config.toml
encoder_arch = "coatnet"
crop_scale_min = 1
horizontal_flip = false
encoder_norm_position = "res_post"
encoder_mlp_ratio = 2.67
encoder_fused_qkv = true
encoder_widths = [48, 96, 192]
decoder_fused_qkv = true
decoder_bias = "qkv"
residual_init = "none"
Rows from block 5 of the image encoder of a small image captioner, named by matrix and row number. Rows with one number belong to one channel. Each number is 500 + 40 x the weight over its row's rms, rounded and kept within 0 to 999. All counts start at 0. Numbers have three digits each.
After each channel's rows are labels from the 100 images, of 14976, where the channel reaches its highest value: "responds to" is what is common among them. Only what is clearly more common there than usual is listed. The data: photos with spoken descriptions (Open Images, Localized Narratives). In brackets: how many of the 100.
# convs0: expand pointwise conv (encoder.blocks.5.convs.0.weight, 384x96x1x1), inputs 0-47
# convs1: depthwise 3x3 conv (encoder.blocks.5.convs.1.weight, 384x1x3x3), a 3x3 kernel
# convs2: project pointwise conv (encoder.blocks.5.convs.2.weight, 96x384x1x1, transposed), outputs 0-47

convs0.313:574569487488450505554503407535507552452492528473466486479573497525541471493500447489491558508420566457521468491534470513472511463495520541573460
convs1.313:502443505539528485465566555
convs2.313:539476502525488591487421456550564457486502513464567533500558452505504448483478458449511463505549533505468547532477414414429465516523511556568513
responds to: text has "sitting" (33)

convs0.124:472523543466486532529488418484434583474526564561526477463466524518598493427470454507560477490459530574511529521495477536513461524482466476512529
convs1.124:445470482514521447435549500
convs2.124:415537522467517599479492554516544458501542469432542524541539483517441481514491530474604485549461505482438457417437496547472479468485537474486569
responds to: text has "trees" (71); text has "grass" (29)

convs0.199:557481498493502494438535474529472492505502521495531473522539515456540449500455453500565452509606516474476534487512527482508532528559470571538595
convs1.199:471560589498484486466485489
convs2.199:604510483510507520472477427410530517468578496549422468566531551490541505530457489494460443477472473518532548575542509494510424432544428497476529
responds to: text has "people" (47); text has "wall" (43); text has "sitting" (42); text has "table" (41)

convs0.279:511511552450527545514541527486446491522548536543475471467442549445477635497459519494508453474485489545505522464497507492518523510490503522478480
convs1.279:496488453512433504506548571
convs2.279:523496572479494503551589487482456484458533448456439451502451537444459456513470462544472572487466423478558518423539478470487583542528502563433477
responds to: text has "road" (28)

convs0.91:521476589499513490463505511468525475425477478500477484514512535433557475435479544530536528427514500503529652377558463464514476488536502514464521
convs1.91:504429546472478494441485547
convs2.91:473605574400524469563566486469562512470581496516481516558506495507523417500528436542465529414443450494493510505481458509524575489463536517520470
responds to: text has "standing" (48)

convs0.137:535446520516488513540606529535474493510501492438472421517493451504550402539457408495522511569580489473483509521501510482507504573537499515524523
convs1.137:478534457469570445510534472
convs2.137:499539529454549478553507473491537471434494462503497528548453449409488449451517439614450547457492438465537512464501482499567553480470555493471520
responds to: text has "standing" (48)

convs0.105:425479461539519519436472565446459550517478487451520524472565524564494515506470557416561514564421595514484480459479490535444464443488503498546573
convs1.105:487488490487478483586560545
convs2.105:474410482525487513449482534522491501549494507494558590477555514541478546571515495407567523550510562445452399484469513483519472473496527462554516
responds to: text has "sky" (67); text has "trees" (64); text has "water" (30); text has "buildings" (30)

convs0.302:478487446494493516497503408570464547502485473467448472497488456510537416412562435513401524465505525484534467480522451500467493552525469476476447
convs1.302:572532571501506508471465468
convs2.302:517462512511425447571488503455433500472468514527503561490568499531476493524537526476467557488436468463507470480552490461485507545466522519526471
responds to: text has "grass" (34)

convs0.254:423432536510503523465527533454491494530506488509503474515510545514584462525388538477575550572491549515469523465496490520508534474518443511514590
convs1.254:521499466527451483551582495
convs2.254:446423476561505529440503504546479489548414508483538516504496484521457560517507493474556491585548544486439483481466477512515456485482489439470538
responds to: text has "trees" (82); text has "sky" (71); text has "buildings" (36); text has "poles" (29)

convs0.68:503457522549498547477532484466485485496465475513529439542574506514570437507431510481558501558531522510446573472529486521490531492545411542503637
convs1.68:494444468497496523576555529
convs2.68:494413515560466544500502481538507550502516425487521486493485458506454525558492452476537531549513565480423511451471504515560451496523502440448524
responds to: text has "people" (65); text has "sitting" (51); text has "chairs" (31); text has "table" (31)

convs0.13:556493502499473526571534471533552494488571470486507481533602411493552338500518368486504510503527471487476554498526476467503527504584497543535497
convs1.13:520560535486437529477499439
convs2.13:590486528456514469510472466521548480436542509534516569562549526462502450482537426495434462491490501426502507554507489477464456495561509540478543
responds to: text has "people" (57); text has "standing" (57); text has "wall" (49); text has "table" (37)

convs0.74:509558508449541503526536556534540444499478514501540565576537451465497509475568475519494476493509457430486518471410507464489505462476587504500466
convs1.74:518559552503483483437450469
convs2.74:522539479484488601474450389488442533466533530520483516510524503559528503485465487469513457500470539543500504565483426512488422495435491452539484
responds to: text has "wearing" (30)

convs0.335:500429529476506445482536521522523474511423492455557518565519550433462533439490507470491558434524463485487563422473482459480466529526519556507524
convs1.335:478514479462534493453571443
convs2.335:496555526446522522566480402525553547435529456516487506508486436443492429464521380593452539438515435486507536531510448479558531483462552464499460
responds to: text has "grass" (25)

convs0.121:490477471452521562543537494530456543495534500419475509527439463510441513512536495475418466457506472437572464418544443542443485617455510457499463
convs1.121:527542499451463446530543551
convs2.121:523462504478435437602479453441430558467491518515518526531524489509514542483512496555454535516490473438528423500527497542504532523442516494502467
responds to: text has "grass" (28)

convs0.376:441482478481510537456533510464430507538527517404505491519423525498518498541455508483480500564449532488510525524444464499474536528525466537501533
convs1.376:447454505455484432513532536
convs2.376:469465478507492532462462463496566492503452434459505524500503477528503495529437465490528522590595553513409534544468451484523431552495474434518500
responds to: text has "sky" (86); text has "trees" (64); text has "buildings" (33); text has "grass" (25)

convs0.239:577491504512541507519469479451465507505513554561455503393514531487503542487456497543508437455436503536577503480526510489522490470497483521508509
convs1.239:536520498514541447452449555
convs2.239:568516474543481506507523457567502505450524541512528499513438457469489459453489437518521450463469542510517575468490431488514460493547461573451534
responds to: text has "road" (25)

convs0.247:481433527533474457444562522463522511525473509483511429484483582478611478515422503496526539556481532515441532507470522469502531455523429500533553
convs1.247:553567533449477461470505477
convs2.247:534475492486543485502459483506540506493473499468423459435480507474553476468461426511450473454504433535548562541538472447518431471512447491537543
responds to: text has "sky" (75); text has "trees" (74); text has "buildings" (29); text has "grass" (25)

convs0.253:503474536475619486491519559455494431521546546528436480527452515479523557494550510578503474464521451469516470454500518471503588522560508483443530
convs1.253:526508573506425514507505549
convs2.253:509477480459575430544555558464463481498425541506405491514446503466542494427569542581453488443485442484571464481525559548524540515524484520512517
responds to: text has "wearing" (35); text has "man" (30); text has "smiling" (27)

convs0.93:485516501438530522486547518523543458518462519430565541638528484465531512477558498469485489490554505448445524455440481490467507510516555523517530
convs1.93:482529549496498470450432448
convs2.93:538523525500497585476447445536444475502530576525554519551538464501492506471488502480505438505457522538491500495471445466452408471536458527516546
responds to: text has "sitting" (36); text has "table" (32)

convs0.89:553483478509482518537579469512511513457525504463441478579499486450476506470506481483382492508465514440580534434535469469521519486523509514500463
convs1.89:499469476517595555489482489
convs2.89:535478523499476560508543480489493503510499465463488416503494564481497528565428491448412492536521510567513569505531480462455492545539479492562428
responds to: text has "road" (28); text has "building" (25)

convs0.101:486393513504489458519542521489540445495419529495511486531514572388535499437463528469487542457496520458493554414491454503509458493562446495508549
convs1.101:476539486420517486464554534
convs2.101:544547500478487530547490455541563492404549501513557556584561434410479430459546409559445507460495500486494483457454474520543488424533520541461515
responds to: text has "standing" (50); text has "sitting" (33); text has "man" (31)

convs0.337:543488503581487431466526550587505478517495544526541473497518536473499466467531509465521498495479497510491454464477566471457504470549491577488496
convs1.337:483516545508431574488483466
convs2.337:510456497513530427489453555516502412510435484543481540453481507496538520456553529501522495493481505447583428440520543514445525514533511552519537
responds to: text has "wall" (43); text has "wearing" (36)

convs0.268:528480495519450502543537489496566464480586487460531445581589430452568381500465421489481523529485503491458561477506463493520512486571481526539530
convs1.268:512605521475477495477501469
convs2.268:618453497453534416479488502512530466456471483480461517541498510442534471484520505506428452498532468425533518565527505471493443497540490484467551
responds to: text has "people" (56); text has "standing" (51); text has "sitting" (38); text has "table" (37)

convs0.322:488473517483519465509500563575553419540441527491536565495541470449425519465560468518509519434578492409524509477455505460490461492484561538490534
convs1.322:546580491543488522498531549
convs2.322:544472525497515478553439478451514532443425444490418504415549493493545474486506481540448554448517473474527502553568557457544506503485530470557488
responds to: text has "two" (31); text has "woman" (26)

convs0.69:461533477495531500485492466521485515579510455464467526405407514493505474458505497495498508503456528504571491500489501446476506578535488522538484
convs1.69:568521460465500541444505541
convs2.69:499531545477505440546459460490533457448474539557522544509528448469508483429540444547482481454424491489508499492501404426477463443549487531521518
responds to: text has "road" (27)

convs0.328:466486499453491505496552472447479504511515502520559511512483521437459491512385496523549481512530509540482554559482488525554453432534447511456599
convs1.328:459548469533442494518483566
convs2.328:510431504495529530533574453530505538483554476479507483498456464455491455530462377526468469491523533492476544500512425470526480509573448473467557
responds to: text has "trees" (61); text has "sky" (50); text has "people" (46)

convs0.23:610489466497522492558529495505515538526541518499448473433495465482572486484532498481406482457414512505569495494509478487495534493513518512544427
convs1.23:467513511450498531420534545
convs2.23:437579552453536515529466464516572541457469496429492498455513435472497457453482452518478530435457483562472561482482435468533458430456528469543532
responds to: text has "road" (31)

convs0.363:463591554440473494534472465496543571464534490506493510467552459583471464474504473517478601493450475533458414472490466499531482491440575451544430
convs1.363:461430491478495501523583501
convs2.363:513473481520543537490473483477499533549512491474446458390448508522555504467426492519494446461486531561527534529543477473527492503501415516575523
responds to: text has "grass" (65); text has "trees" (57); text has "sky" (50); text has "ground" (28)

convs0.180:505512468529459568464433468604583502534556466453454434457532493510552437535532462455497512474513573524508474484520531474474506463553514523558476
convs1.180:468425469502550549486529471
convs2.180:518481460528523532443439506526566442516518449509456436430479556501531501502484467492475434480507521566509538502547519423508500468588458544543521
responds to: text has "sky" (70); text has "buildings" (29)

convs0.187:493493528506470576473445486570581506510538440462457429490563474536476427521522411474515562463517501527490521497554528463498466516542524507501462
convs1.187:446482460490567545550521508
convs2.187:506483462553524545447427516529565456548497453484434446422493545514542495513483486467464455509541504557494530539545531411500482511577467509553482
responds to: text has "sky" (78); text has "trees" (64); text has "buildings" (33)

convs0.358:579573539494526543498468493545495459514498515548471492489523497489500489429522452481491492431494515552510565462455493483503479461512525573547472
convs1.358:521594534509554504505531503
convs2.358:555517470504459542514518529480529461471482579551515526555550522501540522469542541447522428452459532518509498494480525509490437407590464563536484
responds to: text has "road" (28)

convs0.378:493508524556513499453490518512507490497519400500460464444435559518505534541500620473607508535562458536480537491523520468521482556489485462452500
convs1.378:509572506571539530510539501
convs2.378:479440477533534536438442520499521447535455474537533498485494525509521524543503548503547474575637521498457490522493556534516506484528526451473509
responds to: text has "trees" (80); text has "sky" (79); text has "grass" (37); text has "plants" (27)

convs0.215:486463468435498514544527498551454553541481533461530490507471489489528475448510454469464490479444538494517501436520424560454485554529435512539513
convs1.215:405450480509513526515527474
convs2.215:444518491430484498535479458437491584439559511535495503520542469520534463502510491541530549464488510471466479482479537511596591468457533470532468
responds to: text has "people" (48)

convs0.331:453486517487537513450504527513530423476425505487561534542558498422479541437545544482533497471532483479442554421475476449484477510524534490451573
convs1.331:547439455527488525463512559
convs2.331:567512511497413494514531431515535546457563445486529482476532522443461490540496435459500542491519535499473535473471538500537432398513530516485540
responds to: text has "standing" (51); text has "wall" (46); text has "holding" (39); text has "two" (32)

convs0.317:502488433529536495454497525508515453576497458451438494477438541505511554530528600465466503547503525492611450484551485516457506529491483508522470
convs1.317:480483477478486501546600518
convs2.317:538483556490497505573476502468457448467498524544459517508548480469511461424556496562482488469432428500551530477571484454478515526496534562469478
responds to: text has "road" (27)

convs0.258:507535569464473507478486493490555500495500450535428474511528534498437532564528539522507561467550415514477511539563546447531476509497524471482463
convs1.258:507524534497494499433428446
convs2.258:456527453509493505402510492527523524521491551536561546483451473523512577513485486477541489498512604534498455467422508561572473402449485468517528
responds to: text has "sky" (52)

convs0.295:520560488499455542560507462567525491493617522499563492484493378501543426437506432479499453493450556524508543498458480522476485435553509539518483
convs1.295:529565479526449501426498507
convs2.295:559495495511495467481478422552537493417499510526513574572492536482539463451536468534514485512530524429476534557495436460482471524521502494436470
responds to: text has "wall" (54); text has "sitting" (35); text has "table" (34)

convs0.381:443606538461525496533474485494506576459515502583455527441543515571471541434513484531499583481464491492500449490510462479513512499461527460480439
convs1.381:494478479446487470530592510
convs2.381:472471543493470500535507553458507560487459502446513532438554451534492537509463518478493546506443507478470481434493452478481493503451489510601507
responds to: text has "grass" (45); text has "ground" (25)

convs0.364:450472535471537538549513565504551470577513520468534519524534460448463489489574432481508512431517499489469542464485467484510475483541541550509529
convs1.364:557511563519465519565527515
convs2.364:478482580463497538547475512463539495497513449483490498450570512463478536504532499483468521482459473500488488533512570492523468473596549510593539
responds to: text has "standing" (48); text has "wearing" (33)