config.toml
tokenizer = "word"
encoder_mlp_ratio = 2.67
encoder_dropout = 0.1
encoder_conv_stem = false
decoder_width = 128
decoder_layers = 12
decoder_head_dim = 32
decoder_qk_norm = false
decoder_positions = "learned"
decoder_prefix_bidirectional = false
grad_clip = 3.0
warmup_steps = 300
Rows from block 4 of the image encoder of a small image captioner, named by matrix and row number. Rows with one number belong to one channel. Each number is 128 + 32 x the weight over its row's rms, rounded and kept within 0 to 255. All counts start at 0. After the name is the row's rms in percent of the matrix's.
After each channel's rows are labels from the 100 images, of 14976, where the channel reaches its highest value: "top examples" is what is common among them. Only what is clearly more common there than usual is listed. The data: photos with spoken descriptions (Open Images, Localized Narratives). In brackets: how many of the 100.
# convs0: expand pointwise conv (encoder.blocks.4.convs.0.weight, 384x96x1x1), inputs 48-95
# convs2: project pointwise conv (encoder.blocks.4.convs.2.weight, 96x384x1x1, transposed), outputs 48-95

convs0.145 102 [112 129 107 120 164 119 124 143 134 133 115 149  84 156 166  84 133 148 134 133  47 120  73 106 147  95 126 159  94 110 115 115 114  74 150 160 131 156 111 155 121 109 107 144  95 120 152 145]
convs2.145 099 [171 126 145 160 159 196 134 114 113  82 182 102 194  91  97 181 163 171 154 101 135 131 135 137 101 108 109 150 158 133 127  98 147 160 102  48 137 146 153 117  82 153  95 135 110 165 158 149]
top examples: text has "grass" (25)

convs0.169 099 [120 131 183  89 144 112 135 128 157 146 135 147 103 128 129 148 152 132 159 157 127 160 136  92 154 208  80  80 170 119 165 126 125  87 156 116 129 140 132 163 130 131 147  57  95 107 104  52]
convs2.169 123 [138 180 178 110 119 102 134 170 130 181 101 174 138 129 150 129 188 186 159  83 151 124 112  92 122 170 134 118 158 128 182 114  78 119 181 153 146 110 139 173 118 147 104 109 100 152 120 150]
top examples: text has "wall" (43); text has "wearing" (35); text has "man" (29)

convs0.217 102 [124  70 145 107 169  67 128 190 130  83 161 119 110  90 116 106 166 109 134 103 138  98 155 143 159 118 153 159 117 162 104 143 143 138 136 154 145  88  94  67 140 136 178 120  76  74 194 172]
convs2.217 102 [103 160 167 143 146 166 206 173 110 142 106 152 162 104 100 180 173  96 147 102 169 114 139  58 123 154 119 125 150 146 166  92 131 154 119 102 106 134 163  81 102 119  73 139 125  89 107 119]
top examples: text has "sky" (68); text has "trees" (64)

convs0.369 098 [142 128  71 173 137  92 114 142 119 122 148 107  69 194 133 136 130 172 147 103  77 133  71 121 161 132 158 147  70 154 115 130 129  80 106 126 123 143  79 124 149 159  79 141  80 128 120 138]
convs2.369 094 [ 94 121 142  86 127  94 150 128 140  96  78  98 165 116  70 163 146 131  55  87 230 149 120 125  92 129 153 107 150 134 172 152 156 112  79 150  85 160 141  81 138 140 126 103 149  76 129 120]
top examples: text has "people" (45)

convs0.181 097 [126  99 134 154 104 163 200 118 136  94  96 102 130 156 122 134 126 130 105 159 218 144 133 153 117 114 205 167  71 157 162 197 114 112 113 145 120 129 120  65 144 181 105  96 128 107 155 137]
convs2.181 118 [124 108 129 146 130 130  77 141  93 106 137 108 102 109 167 110 105 123 168 127  51 138 125 117 196 119  78 136 125 164  63  99 117 149 144  89 177 127  84 142 154  75 120 131 147 137 100 141]
top examples: text has "sky" (52)

convs0.186 100 [145  64 101 199 148 109 133 131  80 166 159  62  72 120 103 157 159 126 167 103 139 114 133 149 204 174 114 120 143 153 105 125 120 155 115 133 146 110  78 156 141  97 110 101 103 123 127 156]
convs2.186 090 [146  85 178 169 165 146 186 193 110 116 148  79 143 122 112 165 151 108 173 107 137 102 168  93 133 112  86 175 141 130  66  95 129 157 124 125 177  87  67 123 144 114 106 111 176 110 191 163]
top examples: text has "sky" (85); text has "trees" (60); text has "water" (50); text has "clouds" (40)

convs0.313 096 [147  63 120 154 118 133 156 107 139 104  75  89 106 163 128 204 133 160 113 141 175 207 116  88 109 184 129 137 115 171 137 185 165 115 114 132  99 161  94 100 166 176  80 101 120  79 165 122]
convs2.313 097 [116 135  74 155 129 126 166 137 129 168 153  95 133 184 143  99 147  80  92 156 125 105 138 103 143  65 126 109 113 149 130 126 160  90 136 146  68 133 129 104 120 116 107 132 136  85 142 171]
top examples: text has "wall" (48); text has "table" (30)

convs0.161 105 [128 170 158  86 118 117 114 123 134 191 155 151 152  83 138 125 126  93 119 139 145 115 173 102 122 160  81  77 209 107 169 110 109 151 150 126 112 128 158 186 112 115 171 125 134 110 102  49]
convs2.161 122 [156 159 203 114 152 144 152 140 131 142 105 152 189 102 108 167 202 173 130 117 215 123 163 109  95 170 109  93 192 113 164 113 108 168 158 114 138 119 146 143 136 139 133  96 116 146 138 141]
top examples: text has "standing" (51); text has "holding" (37)

convs0.242 100 [154 135 128 153 145 149 106 175 122  69 147 127  76 153 143 157 129 145 187  71 111 171 113 120 203 117 107 147 144 170  83  57 149 119  97 134 185 139 101 130 134 152  60 135  69 130 101 132]
convs2.242 148 [163 116  81 135 148 106  94 128 134  49  96 114 141 144 182 173 188 127 112  90 122 171  84 182 139 125 146 165 100 173 124 156 118 104 144  67 130 167  95 100 130 132 142  60  71 124  93 144]
top examples: text has "road" (33)

convs0.121 098 [163 118  91 169 154 118  81 154 112 111 133 121 139 138 164 162 185 154 161  75 128 210 145 124 152 148 102 161 157 187  67  79 160 168 127  95 173  98  98 116 154 141 114 108  60 131 100 128]
convs2.121 106 [141 109 131 135 172 126 131 148  95  78  58 114 152  82 113 179 162 113 174  56 123 183 114 119 161 120 152 124 164 196 101  71 140 148  96  91 139 128  55  97 125 123 121 120  96 117 107 183]
top examples: text has "road" (30)

convs0.79 099 [175 166 127 137  77 122 113 110 153 163 144 101 166 110 116 157 150 121 101 152 168 115 201 151 131 118 140 126  97 162 152 140  82 119 143 123 107  50 145 123 144 102 200 103 191 143  73 113]
convs2.79 112 [154 149 119 156 154 175 180 109 142 106 134 150 176 114 152 147 175  97 106 111 153 103 161 163 105  97 188 111 162 120 204 100 118 154  67 118  52  94 167 172 131 106 128 125  95 135  88  57]
top examples: text has "people" (52)

convs0.271 108 [103 127 146  97 114 127 238 153 139  81 109 164 148 154  61 145 109 128 127 147 186 114 112 146  95 123 184 132  80 109 153 152 107 143 140 141 105 128 134  68 147 138 133 153 148 133 168 136]
convs2.271 107 [163 137 118 123 121 105 130  98 135 191 169 124 159 100  86 120 139 194 110 201 141  87 154 104  96 114  95 109 140 102  95 160 108 145 174 170 101  70 162 117 149 103 150 133 133 170 193 177]
top examples: text has "wall" (45)

convs0.63 103 [122 121  91 136 144  68  70 128 114 141 121 119  93 133 169 151 130 152 150 115  61 123  77 100 163 120  75 145 121 124 106  69 124 109 127 110 160 172  98 150 111 110  89 148 104 164  82 187]
convs2.63 100 [ 94 101 161 152 102  60 122 145 189 128  85 111 143 166 107 173  92 118 126  63 145 143 130 137 132  87 120 214 115 162 161 110 170 112 139 143 141 146 123  92  96 125 120 162 193 134 129 180]
top examples: text has "road" (32)

convs0.17 104 [ 98 152 116  65 122 108 144 131 155 185  83 156 152 111  95 140 113 163 131 162 119  91 114  98  50 107 122 138  98 101 110 123 145 116 164  90  97 102 132  87 149 113 173  93 204 145 120 154]
convs2.17 096 [150 129 111 100 120 142 162 112 122 175 138 119 144  58 165 122 182 169 140 120 111  97 131  93  86 160 116 153 139 112 185 119 172 178 126 102 104  99 136 114 147 136 141 131  90 162 161 144]
top examples: text has "people" (46)

convs0.103 104 [131 135  83 139 135  66  41 139 110 154 159 104 100 112 194 103 125 112 129 121  12 111 110 129 154 103  81 125 140 123  93 104 113 114 134 131 143 135  96 179 129  82 121 137 140 143 114 167]
convs2.103 073 [147 125 164 146 131 133 160 130 181  82 135 141 108 152 148 161 132 131 153  70 113  94 152  80 156 123  89 201 117 155 127  84 120 111 139 158 164 141 110 137 130 105  95 140 215 123 116 151]
top examples: text has "grass" (55); text has "trees" (54); text has "ground" (25)

convs0.123 100 [117 150 130 145 118 158 185 158 127 140 116 140 131 110  80 201 110 140 147 122 180 152 156 148 142 135 168 169 105 111 141 142 108 114 124 112 140 132 160  97 129 153 150  76 163 163 129 134]
convs2.123 104 [153 132 136 158  65 121 119 133 105 166  89 131 169 126  95 172 150 141 165 163 223 151 188 138  73 162 137  92 151 106 129 114 131 165 147 117 152 132 136 139 104 159 116 130 113 153 164 127]
top examples: text has "people" (44)

convs0.326 098 [115 137 109  99 169  91  92 141 148 127  94 134  93 168 125  90 120 195 166 150 106 135  82 176 112 116 157 196  55 125  92 144  90 104 180 112 117 136  83  99 142 104 126 110 121 140 136 126]
convs2.326 101 [180 161 117 174 157 161 168 150 105 104 174 121 191 142  71 156 155 170 167 115 147 123 139 130 131  56 147 149 162 154  98 111 121 125  97 100 150 128 134  67 118 170  97 170 118 135 154 180]
top examples: text has "sky" (54); text has "buildings" (29)

convs0.10 095 [132 107 142 138 130 181 181 102 105  90 113 140 123 146 138 168 122 108  61 134 186 151 129  74 137 135 150 100 106 148 167 171 143  93  97 149  98 140 168 105 119 178 108 155 109  99 158 112]
convs2.10 095 [149  88  74 177 167 118 166 142 144  91 146  77 137 112 101 179 143  67  56 103 181 160 142 126 166 101 138 136 119 170 139 121 153 103  53 178  88 112 125  88 141 127  95 114 119  67 160 156]
top examples: text has "wall" (44)

convs0.193 103 [165 131 109 151  65 163 106  32  89 189 118  70 143 125 140 152 112 153 144 190 140 164 136 193 117 121 135  82 130 134 158 152 107 141 108  67 102 179 141 172 134 150  92  87 138 115  84  98]
convs2.193 089 [174 140 183 131 176 189 155 114  91 133 173  64 171 136 106 140 157 186 106 161 153 106 157 114 105 151  99 116 177 120 139 133 102 174 147  62 107 127 104 133 154  99 157  98 160 140 158 166]
top examples: text has "ground" (28)

convs0.262 100 [170 152 112 131 145 137  86 131 154 139 156 175 108 126 166 119 145 113 130 141 117 103 124 184 143 118 195 176 123 120 138 124  39 111 140 119 124 114 129 187 120 133 150 133 106 177  90 127]
convs2.262 095 [106 113 174 188 123 142 160 199 115 129  83 111 156 185  99 143 168 130 160  80 154 135 171 108 163 109 110  98 146 175 131  50 170 195 103 126 114  78 117  82  92 119 113 104 139 108 159 172]
top examples: text has "grass" (63); text has "sky" (58); text has "trees" (58)

convs0.249 102 [126  83  50 142 112 111 139 122 112 123  69 113 121 183 110 108  96 181 135 143 121 161  58 125 151 105 154 175  93 166  89 169 163 125 127 166 121 162 116  58 135 153  99 151 108 143 177 202]
convs2.249 096 [182 161 176 132 134 168 167 148 159 101 196 158 175  78 145 154 171 144 135 136 122  91 154 143  97 126  92 161 128  93 120  84 105 134 115  95 159  83 156 156 106 128 104 118 117 186 140  86]
top examples: text has "wall" (47)

convs0.377 099 [125 136  91 149 126 138  84  87 103 173 185 131 118 141 104 106  80 161 140 118  75 130 103 148 122  88 112 123 111 142 143  97  97 110 109 124 136 143 121 161  75 140 108 182 127 169 123 174]
convs2.377 077 [125  91 126 192  91 136 166 187 139 170 170 102  94 135 109 175 151  93 153  99 109 156 184 120 153 177  68 120 105 193 153 122 187 182 128 120 126  99  90  58  99 157 107 128 142 105 144 200]
top examples: text has "grass" (45)

convs0.367 098 [136 127 130 172 121 149 107 105  90 177 174  99 109 121 129  92 113 114  99 101 122 145 142 120 159 110 119  42 181 166 112  93 132 140  67 140 137 116 179 161  80 153  92 150 112 114 130 131]
convs2.367 084 [114  99 122 154  70 104 133 163  61 185 199 124  93  90 133 139 122 119 195 125 122 174 125  86 195 179  63 140  87 146 127 125 157 150 142 155 135 140  83  87 127 153  92 104 126 104 168 192]
top examples: text has "grass" (26)

convs0.99 099 [158 172  72 146 101 113 121 145 155  70  71 141 152 183 162 150 115 123  99  90  97 126  85 131 118  87 163 187  80 175 115 115 129  92 103 187 121 134 105  75 146 166  81 170 143 129 119 196]
convs2.99 080 [163 128 146 118 133 150 157  77 146 124 130 157 116 172 181 126  75 162 120 170 121 130  90 115  88 154  81 167 113 124 144 125  92 112 142  83 146 150 141 130 136 184 107 140 135 198 161 109]
top examples: text has "wall" (43); text has "table" (30)

convs0.316 108 [123 148 179 118 117  81 181 129 137 130  98 124 127  98 120 179 184 136 154 127 155 120 145  99 110 181 117 129 120 130 157 112 144 163 159 138 102  61 126 129 167 134 236  83 165 110 137 109]
convs2.316 099 [198  96  85 163 159 148 154  93 111 112 185 112 118 120 174 118 193 128 146 159 103 106 130 120 134 126 112 163 127 146 132 120 142 183 132 116  86  72  94 157 164 107 133 110  85 142 164 133]
top examples: text has "standing" (52); text has "people" (50)

convs0.354 100 [163  51 107 165 123 105 152  98 104 128 108  84  70 170 132 213 124 134 141 137 121 202 101  97 158 202 107 152 115 153 147 126 151 142  73 163  86 131 117 124 127 117  67 116 116 161 135 172]
convs2.354 104 [ 90 137  92 136 106 144 178 113 128 130  97 131 124 189 130 153  96 139 174 109 127 124  99 112 138 143 131 145  82 183 170  77 181 176  99 137  86 160 121  92 140 194 121 145 153  71  93 120]
top examples: text has "road" (28)

convs0.162 104 [146 128 169 156 140 193 160 130 145 151 158 115 103 154  92 144 110 130 136 117 239 133 161 126 131 152 194 117  84 168 177 117 100 111 132 119 140 106 147 126 143 147 139  89 110 134 120  92]
convs2.162 115 [132 122 120 112 146 113  88  94  89 122 122 111 115 140 160  70 127 167 126 143  39 130  84  99 173 135  68 110 156 129  75 141 119 149 198  75 142 132  96 135 183  68 182 111 131 145 124 131]
top examples: text has "sky" (49)